python train.py --train_examples=97500 --loss="l1" --arch="unet" --weight_standardization=false --init="small_normal"
Rows from block 3, named by matrix and row number. Rows with one number belong to one channel. Each number is 128 + 32 x the weight over its row's rms, rounded and kept within 0 to 255. All counts start at 0. Numbers have three digits each. After the name is the row's rms in percent of the matrix's.
# convs1: first pointwise conv (model.mid.0.convs.1.weight, 384x384x1x1), inputs 0-191
# convs3: second pointwise conv (model.mid.0.convs.3.weight, 384x384x1x1, transposed), outputs 0-191
convs1.159 112:074100108096138107061143118043118142062128126178117120071131129127113100124116146101140187061160160125203113126118091129181204161125189167113164105113146145153132111119107164117105185117087084156189140105167143091089140085186135133071095144130113051156149161177116119142191110109130150130088110155071137126145120111119094157106179112137133108172149144106056158151159082103149090161099145107115154175159143152099107168087095119169103167162099151088153092104166143119126085072084141122108185121200135063101177156161107117141117176142125120103170146121155130094162078159129210100
convs1.160 107:106164159164129109121126125132120173076134189083109130111165135131099127155182105092139193113143115113123124114124131135101148155069127157221094120086097053174098111145122150175154137137110171129154120130105148206162101136069104175129109161115167176122059001142107112138104134112078162163089076108143147119085113154140097164118133153075118139117109131076104139077114092098128151172131125154091132139152127087121110111146120134137119070152154123121118147135129102117153127128113168104130130083133150121142089171171179090143128152145136133155104148150128087076163079120125136134
convs1.161 096:133121177112132160073124124136160161074155140136133130047101136142127110163147154208124126136090100096125130073140125145106120136126114124141085149100114119097140169128156087137110095094190163089179109144101098108147121102172099145095136095137176126169108149157114089195065187148131117170118154146138161181142133103128118173141056136089138163131125066154099144121108129122127092153156136097123100171204132038115164075198121153120194136129186132121050175119073098130150159135122118172190086115120122151113146134118157156132129087138143090159150138166129132119076109145168103090
convs1.162 097:075092103120123148216126097156161168155087161102072119122069139151177122145094131140066141159130092122118156116104118159136143150162145161136106079138111162127094135129128149175134154088124131113174121099182128153100093144131149110170096125137167153154106120182122102108158143104104123199161053151141112164136109121134082104139093132194127104180123120129097180053144125150132087131164106102110103045135123137115094135140142120145135192128116130153114123106148171145141164096130142119178089080168109078095104145136116147107147108115161193119113094188133150144158136109072127116
convs1.163 102:083090079095084092099095116104096116141141090077114149065120093141135127144144117077179094083134138116174149113156162137054111119163130154180151153144137090161166157160127129150096157094155146087147136100144125144157120097072190124084137103154145112088099155142153187121163086116076111072123100115093082104158162114120160146164122132120105077117107151171090093121086163134126114126162152147161056154134193196137118133213068098148139139026160140115130131133154179125131138092087149110153035186118216118138104128130108103114089086214164111145109104112107155112118131210121120069
convs1.164 097:090123135148090159130138136162093109101122099147135096092135149135127134086116108138122155150168114246125143118102159128115167118141154095085113093111097121082092088152124177124130122106159126137109102120124108057134136091159162110144125151105105127144114142195131091109092139145117188138120104144128112115142140185122145072191097184149054160174107169131167117106193127140140109103117143104130129147218115150100090133159126124193170163108136114203124190143133210201126107174125132140121140108133071146113095102131115097129094111098105157105141154143100131118176053143112083187
convs1.165 105:138112175148146240140119210167121068089107111168101128067109134153110143137118084181132118160149112082132168156115133122109148162123129118139138144146178203160149136146150102122149134154156118183086135108137129111115131102085127095167161172044131134112155146089083092108128118128137162088104098155116077195125142138100146116195179158119138081103135117149141171113190150106160116094126136121127061121129135137101115107121095095215122134063075154168112162119168165139159114145129073136110136183103132064128128130088228104092152166105173154115059175158041133122174117099117152127
convs1.166 100:153103120166138181119165109151139120172076111104118146194117108076101173126085164126152127095141183169153138140086131162078108116128000091119150141119111102050161155138146144160151121096106095092201124114126095106079112110133107149112137104142094107125120134087134111143098136080067177129097082119071135089143113080068089147113160179146108106115188150125168118124116109141144123143138124103144105113145100110124110149067133104139075142156116109105134176103167142090109156156179145132124117120147093089153103157213139134128131112160120151120101128145147108129148104129096204126
convs1.167 100:180136144106079177150134168013117147105172119140113088137065118165145190102120084091124154099132101156119165133122132122173140068087146139123138123138086136149124071150092089118139190203058140096095139115124082126105119164105182112162111102139096125102148137107082103146131131134146105147179162116176140116114092125133165083131118166165117127095118102113146143117151112143121130135119103126162075096138146127144142152126129146176150136167148143163144113157147097157099073170158116102114127177136096130081144113113155191140102123117108116119164131098134119125120094140099098122
convs1.168 110:101148118101153060095099144098114167156113110146132137125149108175139075110125103072102101152141124112147114140116159135103161104127107095123095169056094186255092142000113160128114116156185114111142164143146136112139157104078127195136152183103051145127068104162161081098183127145147113083140114127106117108086205106121158100072141109148141132130112136131102138154100138105154145129133140090192054182115167051025137162180109174122140143156150134093145140099161095060140094075119091121092089128110179170148105113137139091168099171145112175151184165118153132087135127118108133129
convs1.169 099:162111140106155130120173176107116103112145124112197091119139115111196125133109108101134111112165110131157093098144131133169168146093097076138169058140094172139101138157122103138129119108120141192099112165104121161096121134131066137144173137163101103112130184189156080136137120169167137133125192160138161129107174144103132133117195158141103117066150081135133169097126161142110106141073100095098111168142092111143135139167151158177156103117125153151144107072079127117145089098081155112110136196153118176112092145121139138108112111151139124093095128145110137124063219124109229150
convs1.170 101:143100119126110094115112156146138099145129110127094097119169138185127150168174146094118102077112151091110094165115136166126192143149108117108139116133111193107110120115122140147107170152083124060114128158112128109155085095104127144132107195145118131138162146154165056130146107101150145061105104081118133080125080151080098136139101133143103136224105145162246109125169154132135153121150094119127057114138178115114139104127111152121127106144114141125184099146143152173125124115169184093093141243143147076154131120109089123116104111108084111121111086056092129133167144171150124029
convs1.171 108:161195143144142133130088190071095125102130143121121100132153160153116126137152081187251158136124097145149140094108067135105073173115140131130091110112146135156105106142098105136148110124160097138141159003128093102100152129121093072124160123135115164112168097170160122118201123108121097133133074167109135147119115135143105164153116129106116167188091142123184145155187132115167138155092131146091162182150121125112146147076077207132097087131176121117111105118083147141045101114113129148151063103180132110122108124151118090111117142142114119180108097017162141131123110139110105131
convs1.172 092:099119117123131164087137096122135112123107139164172172190116130128099036088099141152130126117143141153150085110141144175085127126202107114147092107144142114125144131094108102115133185118093116090135145125112131114105127111130121138093169165135106102089172123126164154145144131131084125157168174140147112121135080110215102130137127120163075151156104197121163150099128156103030153150162120144170084110152255146102129143093141133111134103109104102155149124128140122162090117181157113144116123214173143118115232115151175058133123112144083137117136068118102202127149079114129093137
convs1.173 102:138112066143127153136169127125160132112169136118122099102156097098106152096109053133094168105157167176149117144121151138155094063141176131093149136153172115166127153137145156165106150127124139080225116081144135163145119114131116085088121110106124101116130169150100132111109182131107178083178132104117144133126091068121128117137160139118144117171156087195155102092139125121141162085142121170122145075135101132075104086132193103144117208118139115113164136148166108071133155126168119179140116099076129142145106143114174130115137177145177112103109154096128122080150136165130182115
convs1.174 105:179170067132133098102151175136124126172116148095100104089090091204121103134171127116138144058146154120128167098066114138179133074102169145080095127149209095099217083130121152151106113147094155094118148127092142119142095132104164117126145142102159125139137112145159158144207123109099109133117132173101085100150092062131100108098103168204141130116067119164225107098201148132133159130102150148155142080119112147149127122176154134086061174148138174124105162135091079099102178070212170137127201135115160134145097093133131146147086102124102131166150140095087134148167187187102118154
convs1.175 096:108092175166137171255111156119132131142148165146189160165159137096161076118073107130119089142086143142170151149140130076142153042178133135149142188147108145115116144179111200143122109111147104206137140160132169122116062121092143124150159137138096176132091126168157091081062062056152137155136114113141173156120105178100114172128176086138124114138102118122078116108140122068117104138100085167081177090122018100081135105093129098094146119130129165147122111122125196084157088135108172100127146111109142132140156137141137136135137132070140117143105143160075151195120116088081095123
convs1.176 097:141142114141139090118187110114156021135100164104106191189138130158075130145162123170199125067085132154121192114114130111088159088084123120119117077129115045119129084131116085157093160147187105106120108109151126141136168156120124111126224177143088119150190104173121150132093156042082157125136131093109072142092110125108142145115120148231127117102094122160082083157099071167124135083124093150151159069077125131111089147105117156116107138132113072114108151117151126104112154104074157133117185124130163146109172185141139086171133077163128123057096132098144147119116109120147174130
convs1.177 100:122147133100084162139085122096110152162127138161150117139076144075152128090104119151187147158035144173144127116130178091146162137107089130142140149084164127116144051142142075102150174151127157161131155129131140147080098116056134135086111142130130132186091143102092217103127150129146140151098111104111125124135158144145147149140182142141128143059128117100134130129133124118157128116071118094099119092135037142069119076103148120154196089074144118186140106128147154153189159123088078098151173181140156108173113167144118148127028114156070089154159119105114150140093109165108106216
convs1.178 105:148088183075200136126118069086104123061137120094129153147122169096162124080151139104151157118175102115151090148148130126157092188089112120124147149132120074102113128117113115120141140124117156102079122104123140137170124178156151112051155107133000214119153118248124130182144139110102113109162118133131133123129164166124136105114154107093102167112125143109140163149126196137114154127109129116181126129172092148135124128129133072116105120148131182058119142128107143102123124129120141150155130209099104122093119147139158168147091137112154104162153129126141142096140085111118095136
convs1.179 098:130107127135143255179083130147086126089141129146140132124108146089153155079125146135066125223121126139120181174151101106121155128151139138086127140072095114148159135148095119103188097110086144098064142142108194123191133104191128169147122155119151124106122124152089137152087127129080152141112124126139146153122078081116121112133113199090098169122129112133160131127134150067100122117103106123150109153138131137112101116112022084074121224065125117111082116093146146121131155112108057172156106127180118168159091068139134123060156075110154152110142133138143155112126156151114094151
convs1.180 101:102165122125045156165161124088104087076105078130112138129102115148133149133145110160090135195121142102180162187121143094024146067124146086090056083112117146076149135146040134121184101187102123076101116143134092133140169160106197159143117134154135119117184114126161139087101144138117105093085131164101170168158184137117129100093117135152109101093085120112113132117183137133114163169096108145103127132088135127076067126143151107126146132108094086114147080127148151161144157143092067107155137162095155144164122121135143085095141081170116123172118139140172088142096091100112074120
convs1.181 102:137090113185133181106150150082097151121100136121090146107110162122122093118154104150092128116072125170123162084134132067107146157119121108117161148126170173189151094120147158173142114181138172077131121182191106164160165148121158163137109133139140138159151147098079144105141102149103104150110110113116130084221117126124101145128149166119140105176150134227062168113137111151060107164115160077213115165134116021103116112131164150156147155139154169155109146178093166167115107123100127137172115160149133083161140111107116155117071109108092126158074114159153120143115139150104133156
convs1.182 096:147128119130137122094119153143182133141143140125175143167117104132143168138162064143171138123125122120164152092129095178135163111114172097132117165103028120157110117113126114170111108108155181126094141116095089153125143070113127145199104117086092135145180108142127110127131081118126156255071122098070138137138099183127062081070177119143119096169120142144062168098091148106141143162167137134136167107186144111144127115147101125122095132119120146100161101132188105118094098123124098121150090137142107191170104123139156120142141111103098090135139087108132200099182137096092181113
convs1.183 105:128143145109094172121102127137082076150175131133103149214166100107108132146184112050134141114141168182180106119125173113152129151140147160123135171067117095118154121134138116169112036125102108166123147111123125157150186087078156082191112097125089137094122151189138071085164055148142112114170166149125095190152081126135147168154124093138085181106161134107158117123091156143134140076145121135127098123174164187145094118167142120164078129101131069065214072109209129146130080127171184112133131132191141090088127106098111124105163100158136209180118182137143163177134095098126095098
convs1.184 103:132121131109116106086139098140105141140113085131136059098139161127095112119169119139168098145122151124140135182142112129133134116146117105106154062105154059189128119166148106110147056110129143108135123126120163125156159206118101100128122123131156075129137101081115222167081073137102185004121133122109106123138101148111115111113157077111145124174134162147118054136103185107154126151132208173122127149138127187140109113101145106129160106098113102087130093109182064108151099106168165110122113139124121092144162089128149072106128155100151103115137099147156077124135116103137141157
convs1.185 096:162187095172137127153127110143139172169142133089178134158130166149116110123111126160124141139111143192075137144108166150096117118091098142179138098114103129099131152076101135093099000155101125107115105171141081115121133119145174143111144125155197105126126177124068176118122145084090156179119135131141098145180116102145136128134127135157142116132124086136148108112190142147137108155111092123128137116127058046125154120043131104161166109171135179118114078164125118135117171172104128134141115139164108107140156128133108142164120164065166097091107085102109073105132140094131081067
convs1.186 106:131107140107141163119058153107104086114145125129144124129129145116124142123134142124155255128126138185129128131117134111148145126109121181144130065087095105121149155170169147132094129109164125173128116138098079192146085134153149170106169106128131128083151196161132098155116119121131097158118122093078148146121146172127086116121108162092096132127130134101126091127117112174125146212133113094135111117096120106131148082196134121121116111121078140164118133148120093073079135123159146097098149142137129100018117116123147077199154104122151124118151148129098147130124167111138110055
convs1.187 100:129097142088124122124123042101124138068114095130118121109105156146178109151081116216150154164157114139089100143157132140104122128152117106120133079226120094209118100084144094120081123149118125134120132099103120147138119111113107164156110107128115138108107127122134151170107123123106087152123180097098140125117125131112086133116174143059113141135107144098137165129167129091167165179127151132128181160080149121123056119145108102134131134197163118107108115140129117150117114207128139124155106124172120140153142112117134084160190095106139156059142037116189106111094114132165160143
convs1.188 100:149109166092113142069139096142128130123166087200132147101062123125108110119154131163152059146127163139160156109125164200082125138095123104139121155115157138143120087110083096122126106173134116114135140110093134157128097170126157124066089127123138159110132087143099147108102137131059110142243134108121122110110107123111102109140149096126116131056149127110172162145180123141174053106099117142173137144152115134026118130125090144106145126149159149065129177073060142123140124127111091062119164132211137158137093115128125219132101151185187104149104118079067188087127115151090148121
convs1.189 107:151126144119150108121130043066114128169146111135143129165097190132107158147151081130185140114085100091135127158145132146174106136135121131145166105138114084126085148099172108145104100134049149166116155103124135130113118201112148139179114130118123143119168135113194128171158115143158149110152119176117107139129124120095115096105146107164126142124102143081140200132115114139170166169098157114091105077112109113136134075109156129181164184127117120123159127081144150138123172169144129131131070138118077101138148137102154080182142158163133125133113126166173181111165142146133194111
convs1.190 099:137173150123136096069118141188133119107067163148177219147069107196125099186171165095131086145124086121121129135113143195146122192126166139173133079116138106103148230126138112099141125151079152105095132155082105205148084149117172130153116131112136108139197185124128112106161173146115039073119133121068103162133118159134173140092138134145092097171056129163153106068139150069093155166132124125085112151165119140117116188080136142086123101154131173152097121176144105128123070157137120085130108187099110145126122173069072109162153114133147151125103122108131145110130138109134148109
convs1.191 107:185143143148159110120191130105115138183151130128194137161150177090127120113143171126147153051216171149113129124131106186145124125112165152139097116117133117143109100168113082095110121161068131154086156115187112172130113127151134158128184150103118029115139139088131134132156157139098170155184111125133123118112067087102074137085152141175122108087137138119126131085105145166134141124154132141143164105120156122144133141107064162117185149182121108153144105118118139074171182099092142122129181162131146076115098195168135113119181150109133071117139085130165108139112171151129066127
convs1.192 099:154165198124163167187082136130129072145160129162100135163153111169126145165078121139100123178093116145136123093138131151092078087145143120189113105180092117189151100073134139129137143170073143068147115107163085125142141158075134136213165144182135153126126145133170093139123103131133097173089118185189134126147127157108083102119177156106113138154130107119100230146112148119131198130118103166130124095135146147121129138128107184128167055149128134050073122129129118112159175178134065163158118105132089147108113129092122159092107137098118149101149121091205124079074043133140129121
convs1.193 097:144138144125158182160092078148194091194144148147173103206117126052152094132126126126138139154096128166127141148107082098133091143095123123111140135116053114129161084135115170126094104124101146124109103111092115108137095136143112138114195106145109103113102162148184068128098168126121126083130169159107109130142156220126136141068147106096117158184133149139128157133112101110101053147212129181156129093082068121084148144111124115112107025150089138102158099175166095143068186171133093108133077145121084219114123198167130115142114141115167116182067119117189132152156130137122180093
convs1.194 100:103119157126103115096121058108098127125134129098101144139101176143123171128162017155067152125142133139121108135130107146163056143125129076091127160132054089159119135152179148161113219124107197081063097120132135135112108156144144106120156104107154121135103120086137085119142078083100120186126153123136140160144126120155111170114114129110102113200160128158090196080051106127090047142118134062075175110082089110112137125103179173103123089173130068144109098107106133120129122108114090123152110186103090112101163137104163126149134140118122102133184122098172138111092185175102021139
convs3.159 096:119144125166133107080141138176137150104143123110148129129106118153128148177126161168135185155147131121105090137136146107156163151130242113118131108104064130172156188116171152115132155137120118140145132127113145115130138153119162119125124100130140127142099091130099151140171107149135135107189147111135125130130055066173137124084105153095138109049081143081093172105204089173161081131146160109117108071160052114131104143207132142093132149157116176159128136153126097134128120171061089133104182171125116181135181090104135059113129171112148088140150107161061127138152123105098147142
convs3.160 103:104158102158162188138083106157123161192135109129152141117115161147148117135137113095151093127141175105123112124120129094089143106074133152180164136152135045122177168168158163098117114159147123165152119139132112183152103126162060150057162111157146150151160007083133128130130090149154100138119133125102170123105118147180136106113127118099112104140095121165144153092143106163090141071119155168116115155116156073115114128164144149105150176110108113105117117133126167112131161159102128167128156103136163134104125102104150137133131083121157148093154100102106105185131094135138121143
convs3.161 093:155116136136116191105126097142153157073093113128169148045149101133149158084146158200179140150132154073132102117105115105135144128126069121181153088140065059049127087139150128119117058136083129097142151143101092128140076146128102190079116119136112137143157137070119155153120135085130123146152124103165114146197120078124127088117048081154114145096128129116151138119138157088124103097110121138093124089158112087146149160178145159149200112132155100122188162129129169105148181141141157147185117102150157117105091105116176093149167140129147123096097166160123114183089119110050115117
convs3.162 094:214080131140134101176095138184121100139139110143117174117105096180086104081094066138108129140121120099116132111140107089088133107107098133095120192178145110156127130115116140113123113177174117105153100195157094119147092156129112108115124122140081120139108105135142087125121086160130163130122191142126091112146098134106056128116111133130095124135088083190141119045138094100116128129131070121155170080103085091108163136061133095143164097065125112150102127104130144092105107125094153147130116123098151093138153143083126102111090070135144057156109144101091094152081168129037112068
convs3.163 099:163134174148128090139089097145153133150109131147100118115188159148122177111167077159134113178071109068113093152140101129113127121125129116193149135149146189138214098181159115089153068179154102124144123100118109147103116170167121111139159179129026129150120116036105137144133160123123104103123134125072125094143118129137106125078143137109139107149110118172073098108096120134110110156145131156141142117203106136092156149075110154156152085006133124141134150126124212141136128158124132149125015114128209154139113122089154092064117090070152153152130140143167142164179180130101132196
convs3.164 093:136112147120119183152133182160169114126108155122133129194099151127130158108157088139095146112138128135110147132106147154081117107126193132122128092108175177156150197187072141149129112135156137150158145118105135167115126117058128137147140185154101119095153159105164143113047132123126134107215101105147152128162107160110134160118193108096156121127119083091107114162106143138144163120151147075133139139044147168173156132090142109133134077114134100068147106130099044150105121149114122116141158145076168115121122158176129154198129138139124163113108132134128168138091062111121175091
convs3.165 099:145118130147115097152159213124114148128120118152131106149120153128115140143124101200110157092139118046147123148111136131155122060126109121145128103089118148061085087086141122175122124188137114164166157133138101141116137045127137127154187191057147127110149123186129100170099076168127048128136145144095108131134139098104117131195156152115114134076123167151126075108129152142129112133104142169163110123158205165128127111132091143204139153117161083105126107124105158150142151104117066119120120155153106137133134082181185110116212080089146097124162165149000097120171151109114110143
convs3.166 098:147098148132171178075096142122105120106105164144122156123166098087146106127137133140119147198157188106170105170129112104130101092099000144148140112131111095116119101099127157111128101123078146160099144101095075124182142136146089140109113152170107172119115113054111164150124112172101103182144080117144144126153151181086131117079105137117153138069097124105185093097080097103125104128113104105076129120131152117156092133153171121109196165123144119126166134117143149129127212081144150127131139110136119155125112142000110147161168108091124153138141107156123122155177138109093100166
convs3.167 102:110103089114149208116094083255154158175119123095114095148082117131128148112155122120121141139114118122123145137138089094107144139175128106117135143129150123208136102129168091128130111080096121119138117135136155102151091111217112115131171159098154148198111112126137144123135105150112103111108140119115116133155098124089090157142162141162144135094133105108146136110177101142117143128129152141129191120108120095114102141141116143071154113153140100171130139069128139094146129098141150133161079074130079177114111115156102190137165137115152140155160114151109157162127136112098160097
convs3.168 109:113169106136146134083127094155117079139143149130136128104118146132126105126127163142150133159133131178095080106102134163133169150158135144137171113087072105135109117000155125107110183127110191146132126065152139107108144188172107107118118090144173124127155117113124146139162231112102129060170118153144121115086150115133162118115109134096090117159142116114169190179163114117108116122085143157161153125112115214126140110112158156088131132161119199140154087119139119076116124147132133106145085116214143118099119092128190116164161132086131074111143114072141108147142131112079088111
convs3.169 103:119096078150137082096140106089161107140144156139085137134150102123070140114111122195128163142161068168138081180135166161110138138115169118108151030097101175146161135151091153155143124099129089107147146080139163188092201112116124109107123096147176070117097187123116189148125153153088123058081121093142112149162144111150176145128098121160174127141144089105130122116077143138142133147112126149130157130167153179167113132118122143095161172122152144160192128157137184125098188157138092131130124082110129164141111110096153135152151163087048119091126126135125099101190177125109037185
convs3.170 109:121120120147156124125154187138070132140080123114083176138099104085138102131155146077094144107117114056150162182139112150132043139087103106139125185128187161134132166134144116121090153121111100085127100101175159135120148058122080099136123140138114109119116182181145073104136143148167156208167149167092143169133144131105142142131117142088139157209116083185052184131106140160078140142147149170125150095185206098131153087153118113141118105112158118115119118144125187105127099162118136130101117119119122099118093127108102159190126179135122191124104077140021147156133172111142138043
convs3.171 102:113218135112149096099096180099092115116128116144150098136122106114128116153131142089255158114144083124111088112162071131134140132138100132134180110139117125104084103109158141155133116109099104123163072201128126075152140133120145146107179123121125129141119155136123069125072141110124102184124176141101111121124077156101148151146144104105107113035136137103081110107072087108141146136109149174167157165102147097114107168129117163109146103113151149088150111144157109140196112119124146109113062161134086102143145119168140116130148147132143128146087109242059107125110131119118117166
convs3.172 097:137159115147135147159096152099134138125156108121138124107122128118120198112213145147134139109109145121094103134141127058147139125162131172114081109128150168127087127132106093146145060158043143142130116137121111139137144138115120109130088102076088115113126098156099108116114100130088093084107121134122139107118137084238094122136089119146118126105150141102192122128149146127199150113131132141146156091156000150159164109112125117099133153145130098194140163127149112130060113075187108140134118151156155117144245134088107098092128175146071102141133144122129085116098102159124133162
convs3.173 100:192096094168148094167113083157118124159150154154137102103144152138144158100150107158115093141074086135099127125139106106147102151130000153141137114132193163139102061139089132114163050109142095149211139103140097125179137160161141111107132141117088120143144145132137157114111126152147127119136137097093081116139082033122162108197050132181112166180147110083130083064121141158106119126146119118112132123142074124112158108103088098036118072147118098116138090126151102108158116114098155157118103143211220096138120167059099081116159109134143069112165172123165087112145175138129087118
convs3.174 101:094089107109135151200157104122126121095166141122132143067133176084121098147057147099124072101126161108111116107165124105114122150157001130100103124113112098137153110138127085148117117108182140127101102136125147177115113140120143134076142116144123155139150099089123145126078196121174113148132143105098168133077119139104112139100096081104145133077102119154010186094074123130115127136135120178083135077127111128164135147186113117106112138120132081135137143120161134099091177077045091125130074141119157127118164117100147134156067142103142139097092155106116135157095165096140099150
convs3.175 096:146113137159120124234127100158152117156137076176112085125146140136165176153108125136149122126091164178092123161096121114102147109131232150088148156119144113181135178160088157112067186158084126126099139109111085130117139107157177136160101152148116099133158128131137097110097197109124155221064126124123120096137109137138119125120139149071155125154151156199192085131181112181115109119126125099162092129118163124109124089121123125137080089084116218132136153109111061156159144158101123143144129130110102089123135141119172138096049120092155164095137098103119133105115061108069126128
convs3.176 089:151147121156107199136119030110117219151154121197123000169114109121129093138128130123207118148147127130112110087143153150112060118100201103121126130126150152110139207129119161092132173171126126081110141141147108159135144160136117126128164137142124123132137115074117110130145145192104090110122159120159118093135103139142123127094113150050127167131136136133098139081154148096098135135132153170093108057163105191099137088121161119100123179155122200101127106101155168130125111117127115131163183130118190153136119172110133115125140188158153156100121149165145087086156158097113090173
convs3.177 094:044159115162164139179131190137159155093125141124111156109175118122124166163057163141227130137069155100143129183123137134124154105114219123147144126066140075135111191124104181089097173158147143139157102149155137151093099128150105134117106148115094122183154190159118093114125129064120201152017122157136145150184174152130132128107143124074132149104143081116114174137090116200158140139148115097101168130132077126099125136165142123141147156179160149050130196110130054225126115126137088144136130118121074162107161137164102134162102067102144143137127158108132118198130112110147137169
convs3.178 109:109150083135161183134151142171134120162105106123134118131148114068119108143116169088134093044061097134134127128084153182109088167150096126119128114112141181133120161095110140159132138125128132091142138097125119115080140096107166109188124148101255049109124125255149134118110107130127104126069156140128138126121098104152096107168147165154153117162101148166120098162125112138152121093092123112125139124223120127104109111140147168120074080153134169113117148164153130125108069120123113131143122138063159118121104150114157104159160126170079119114152083121066130142125143107133097086
convs3.179 097:084089130147177000143171087133169130091138149141121105103150109086123125131131164121104143028143120080122115107126162189145139135113108155105136108046128143095138136162138098130164144142185096158139133166107167170160113102063124158147127190143161132124128097181099084136077178119105164128142090135151161148097065063106146152156130059147154154143136144175052132094132150161102118136110102101130110092156181154152154137122219127084124081103170138135107131142131101100118124141165148138157105105082123107094142087178152120067123136106123155155125072121108127157100065140148091154
convs3.180 105:128126158129103162228195144138124137088174117146133125147111139110139143092131143144092076143113175142115158110092118139067126092143143113091170123079166156255176133125209140112113154134151148176163130120116106145113132104150100112174158098115149105147135139123140153106117141176147080188157131125155105069106177185105112131081155124136136143220127103167139136136134150125109056170060125087090125114116158130160192132122143111113116053131145124148114111138144124127147139155122193163132199095115122124052125149113109091200105094106164145112145148143086080157148157119076140082
convs3.181 093:129118098089104186116173125159131129107127136133163115181133097136149112160158165145071098125191145105143158090115133117155112224121123129119115100134074126137120110111118087140146149167104144151099135062151095155110104149160119141124123119189124120152120091157108121170128183180131102154169143101148134156039128156145163160095089153079162117076136147186115083127126118126094146163167123149071105159095112255125133101138178117122107178140108155190139133133155105092133168142150142114103151108201114157149146082155141164193075074143138111165143102115144096159149112138069125110
convs3.182 098:128186174161112172121141147130156133136169130147118185119125111064090132165149198092089134149137150156131122129090069148120126156118112121147110144118086132159143188150086162081126201143113135130155099166155141137103134020184119116091114162105179122135112190070110182122141063112112124122020140165118125132165149176137087120097096099104152121178099142135097134064154145118177053080094130113145137096077141131166111132173133143111086156168112190150126178115116202113140136119129088183153213098191139165104159156109130164117161107119148129098099111141149092127139230112160102089
convs3.183 095:124145076121173064109081141107126128121102147083168129017142136120122148111086116101118150138122113142144112155119129152114146128153116127122151171047153149155124121134125163087119205123119087143095109121143117129103097146117093102147097121069073162155129149131176176176174039103136165138146136171181068133174134109128096131183090170115109163144108116115179136121149160139146128132100079150145127130126072115163130156145125141159183099125151156158186204132179156128097130141151135132105097153122097165129141137109132133122167097224129215150156177151141113133109100165128135164
convs3.184 098:149123095122144109189092212101132144093132142129162124101183118186148097135100131135163096137067151222112114162121160158141185105111145141120139094047107195034132146144158104147110251104144158145120136091112088137113141152067114127192129115148124071095111193173101205123112082084135216195147145089089157141156167155135144117128169194100135110103155121193140161125105175126167161123119209101075138125154141076141139122094128139124073160118130135113126114163129140134124068117166094119104087183072135096135128139181087134171136144129122160121070138099128156128119113136137167177
convs3.185 090:113173121143141112100098148122145169121114113132136159136086133153175116103171156105151094125098158161139118133106127090110110139122229106177125134136131174135133176099151111130132255107098124128132157111105179140142150182168187131149076136127103106142158097165125138150160053122116139059121139101114145121160140133150095147158117114121146120108147131133124084153095118089130160092101109145151113116164119176132151151140077118158137142114126198170119192096072117160121053111171130127132093084080127127142132099122119115146124174131119146125095105158204101137126148136135181091
convs3.186 107:128151126130093138140089120157139094140144113118078115092126106131097143125131131123114255116141126143103128155124141117111175119164126160126138118054123093069119135161101133117167136120133157118107130108109162138124145140141096144130127111131112104139140055143124075108127199115122109174144120105155132151113149136113174147084132108129146140116137140143105088144134140142102123244123105183139135130059150137100125065083127141154110131108128148125114113085127105159136126129156139118127165156098125144210111107146118109177134089130175131132133106154144104114144083133158125180
convs3.187 101:096129120114127125095106233181131129174081135161122112098102109161151112121057124032124174101102069092124136106139117152105120109148136157147096153229156163112104170092111117117153092079136136094107130163118132157133146124148157132137128138141124138132138135120144132144131118128139115162128134129160137116106079151142166141197156150152140115151154124158114136132144103171161083178126127127151094111087146132132165082150127096122140123159123161139146134109118157133111113111133130164086119149119204135110143133109149057129013090153136122099175221122007121083172091126178128140
convs3.188 100:166114081140116114077136143109126128103175143122142144127117170122189113143147160127142065164110172158134150129147176052119094140092079130129129095170092129146172077185161095152144107112110123139170129126130129083117169098177080106077121140135093160133138156156130095105139139131164152120000152142113148146138155130118121138099092125095088185255111097111125097113162122152095069151095111153106090065151082123197138125132064119123109094111124192124126160171104156157145115126114142098141166094187128124135106087144122205094143114112171130149121105134199129114119137123063140120
convs3.189 115:124063124157147184127148114120192118128138123134106122167118113099140142101131141158250127116135130131127133149170123050144130095099159121090099129191133126138058127142066133142132127164117166139126156140150105135123132094130170103141132112122181152131153095101098148123115110189132154163057115135104125118139090117151148120143124118154146152070067144182090128148151147142168105120132133141196122063133148117104143128114131132093105184131094248109152109138083099115104137116126143133140175118095094133139135140067134102043128145107071107093184164119140161136155138108156085229
convs3.190 093:158074161152127077136132123100118128092127115179145241126005119046142179163083090153173111088113101107149119124107133135105161134165112148096118138185188150136114255136100154164121066153132151117076101133146102163113120131121106107103141126136109109118146109092130150125111084148183065130123120127095126109085166152143130094139122174128131112089186065095117106197116136055146089139146144132088125104154104123144139106079111104173133134155088177134079118090126104142112186100109114149144138134129083125155148152137117087116150132130132125147133147118121105107132118151085093101
convs3.191 106:184142063108082098111137104168142125126173094154147124102162106081138115145127194099094146126112135193143125136117123142108118180130255132153085137095136127149110150098156107072143094134134116146141128139140114130118079157174131142120098088151205130163126115132157134106088093220138159058141132108115111135148066113092136133077150102133097135141141122123084108148144051132161108121165127130111088149041167163121148135146136152114111145144147171106121157125150135145135157109107156131125164110247108089119147138141182136051093145145106163113136158103098147135149105132109111125
convs3.192 094:121113200139119161095113194130141101083159131129166122070163142083139099104200194086124130158129154184102178126113143180159109124146238133054160160103068196124121113135177112146113177133110149092147080096117190136115122115159113135221115162129152135130129246161133166169119187117116149084116158075123134150170143142128126147152062134110165131148101133157149118178140146088133097132126134062131124187034135156103127103116115118143125083133177215131097124097128161208151177116116120125126134142113130082097145106171138155114143115117197190108145154101170098117126136143140141169
convs3.193 090:105070116146152077085120184154117086170077134145117154146134111082107110150099052133081108119100078134058146147155151081086101152167059133128108123161154090170133052176128145145121061134122106102146137124134162144134122172162077149111175120106118151129154135150158017099100101107125101091088086139114103158085099037141128139083098152165117195128171124145099141115076120097136089136007140208157118131119097115123159115152107117111129057120116114158166139148093098125092129126108142145118049124128064108143142189105114149087112134131075133060116135121133105106188138155130178192
convs3.194 090:136103102100137152090120148125099123108117138105152091089117177149100124178089175146187118138155100078145113182109143136141101121136143144166142149161129108112130041194219101130131005102163109150104124133108152066098113179139108129111072157111040101153173167124115109167119113077127118116138123177176136174127158116178175093130191091100149089096117104129105135118052158108193161118095110214074146083174153107110095094105111202103124141103139061123132122099135149102101157123144172110176129149121091149136109119104068147108123179148139118123127155086099162105162171164079194152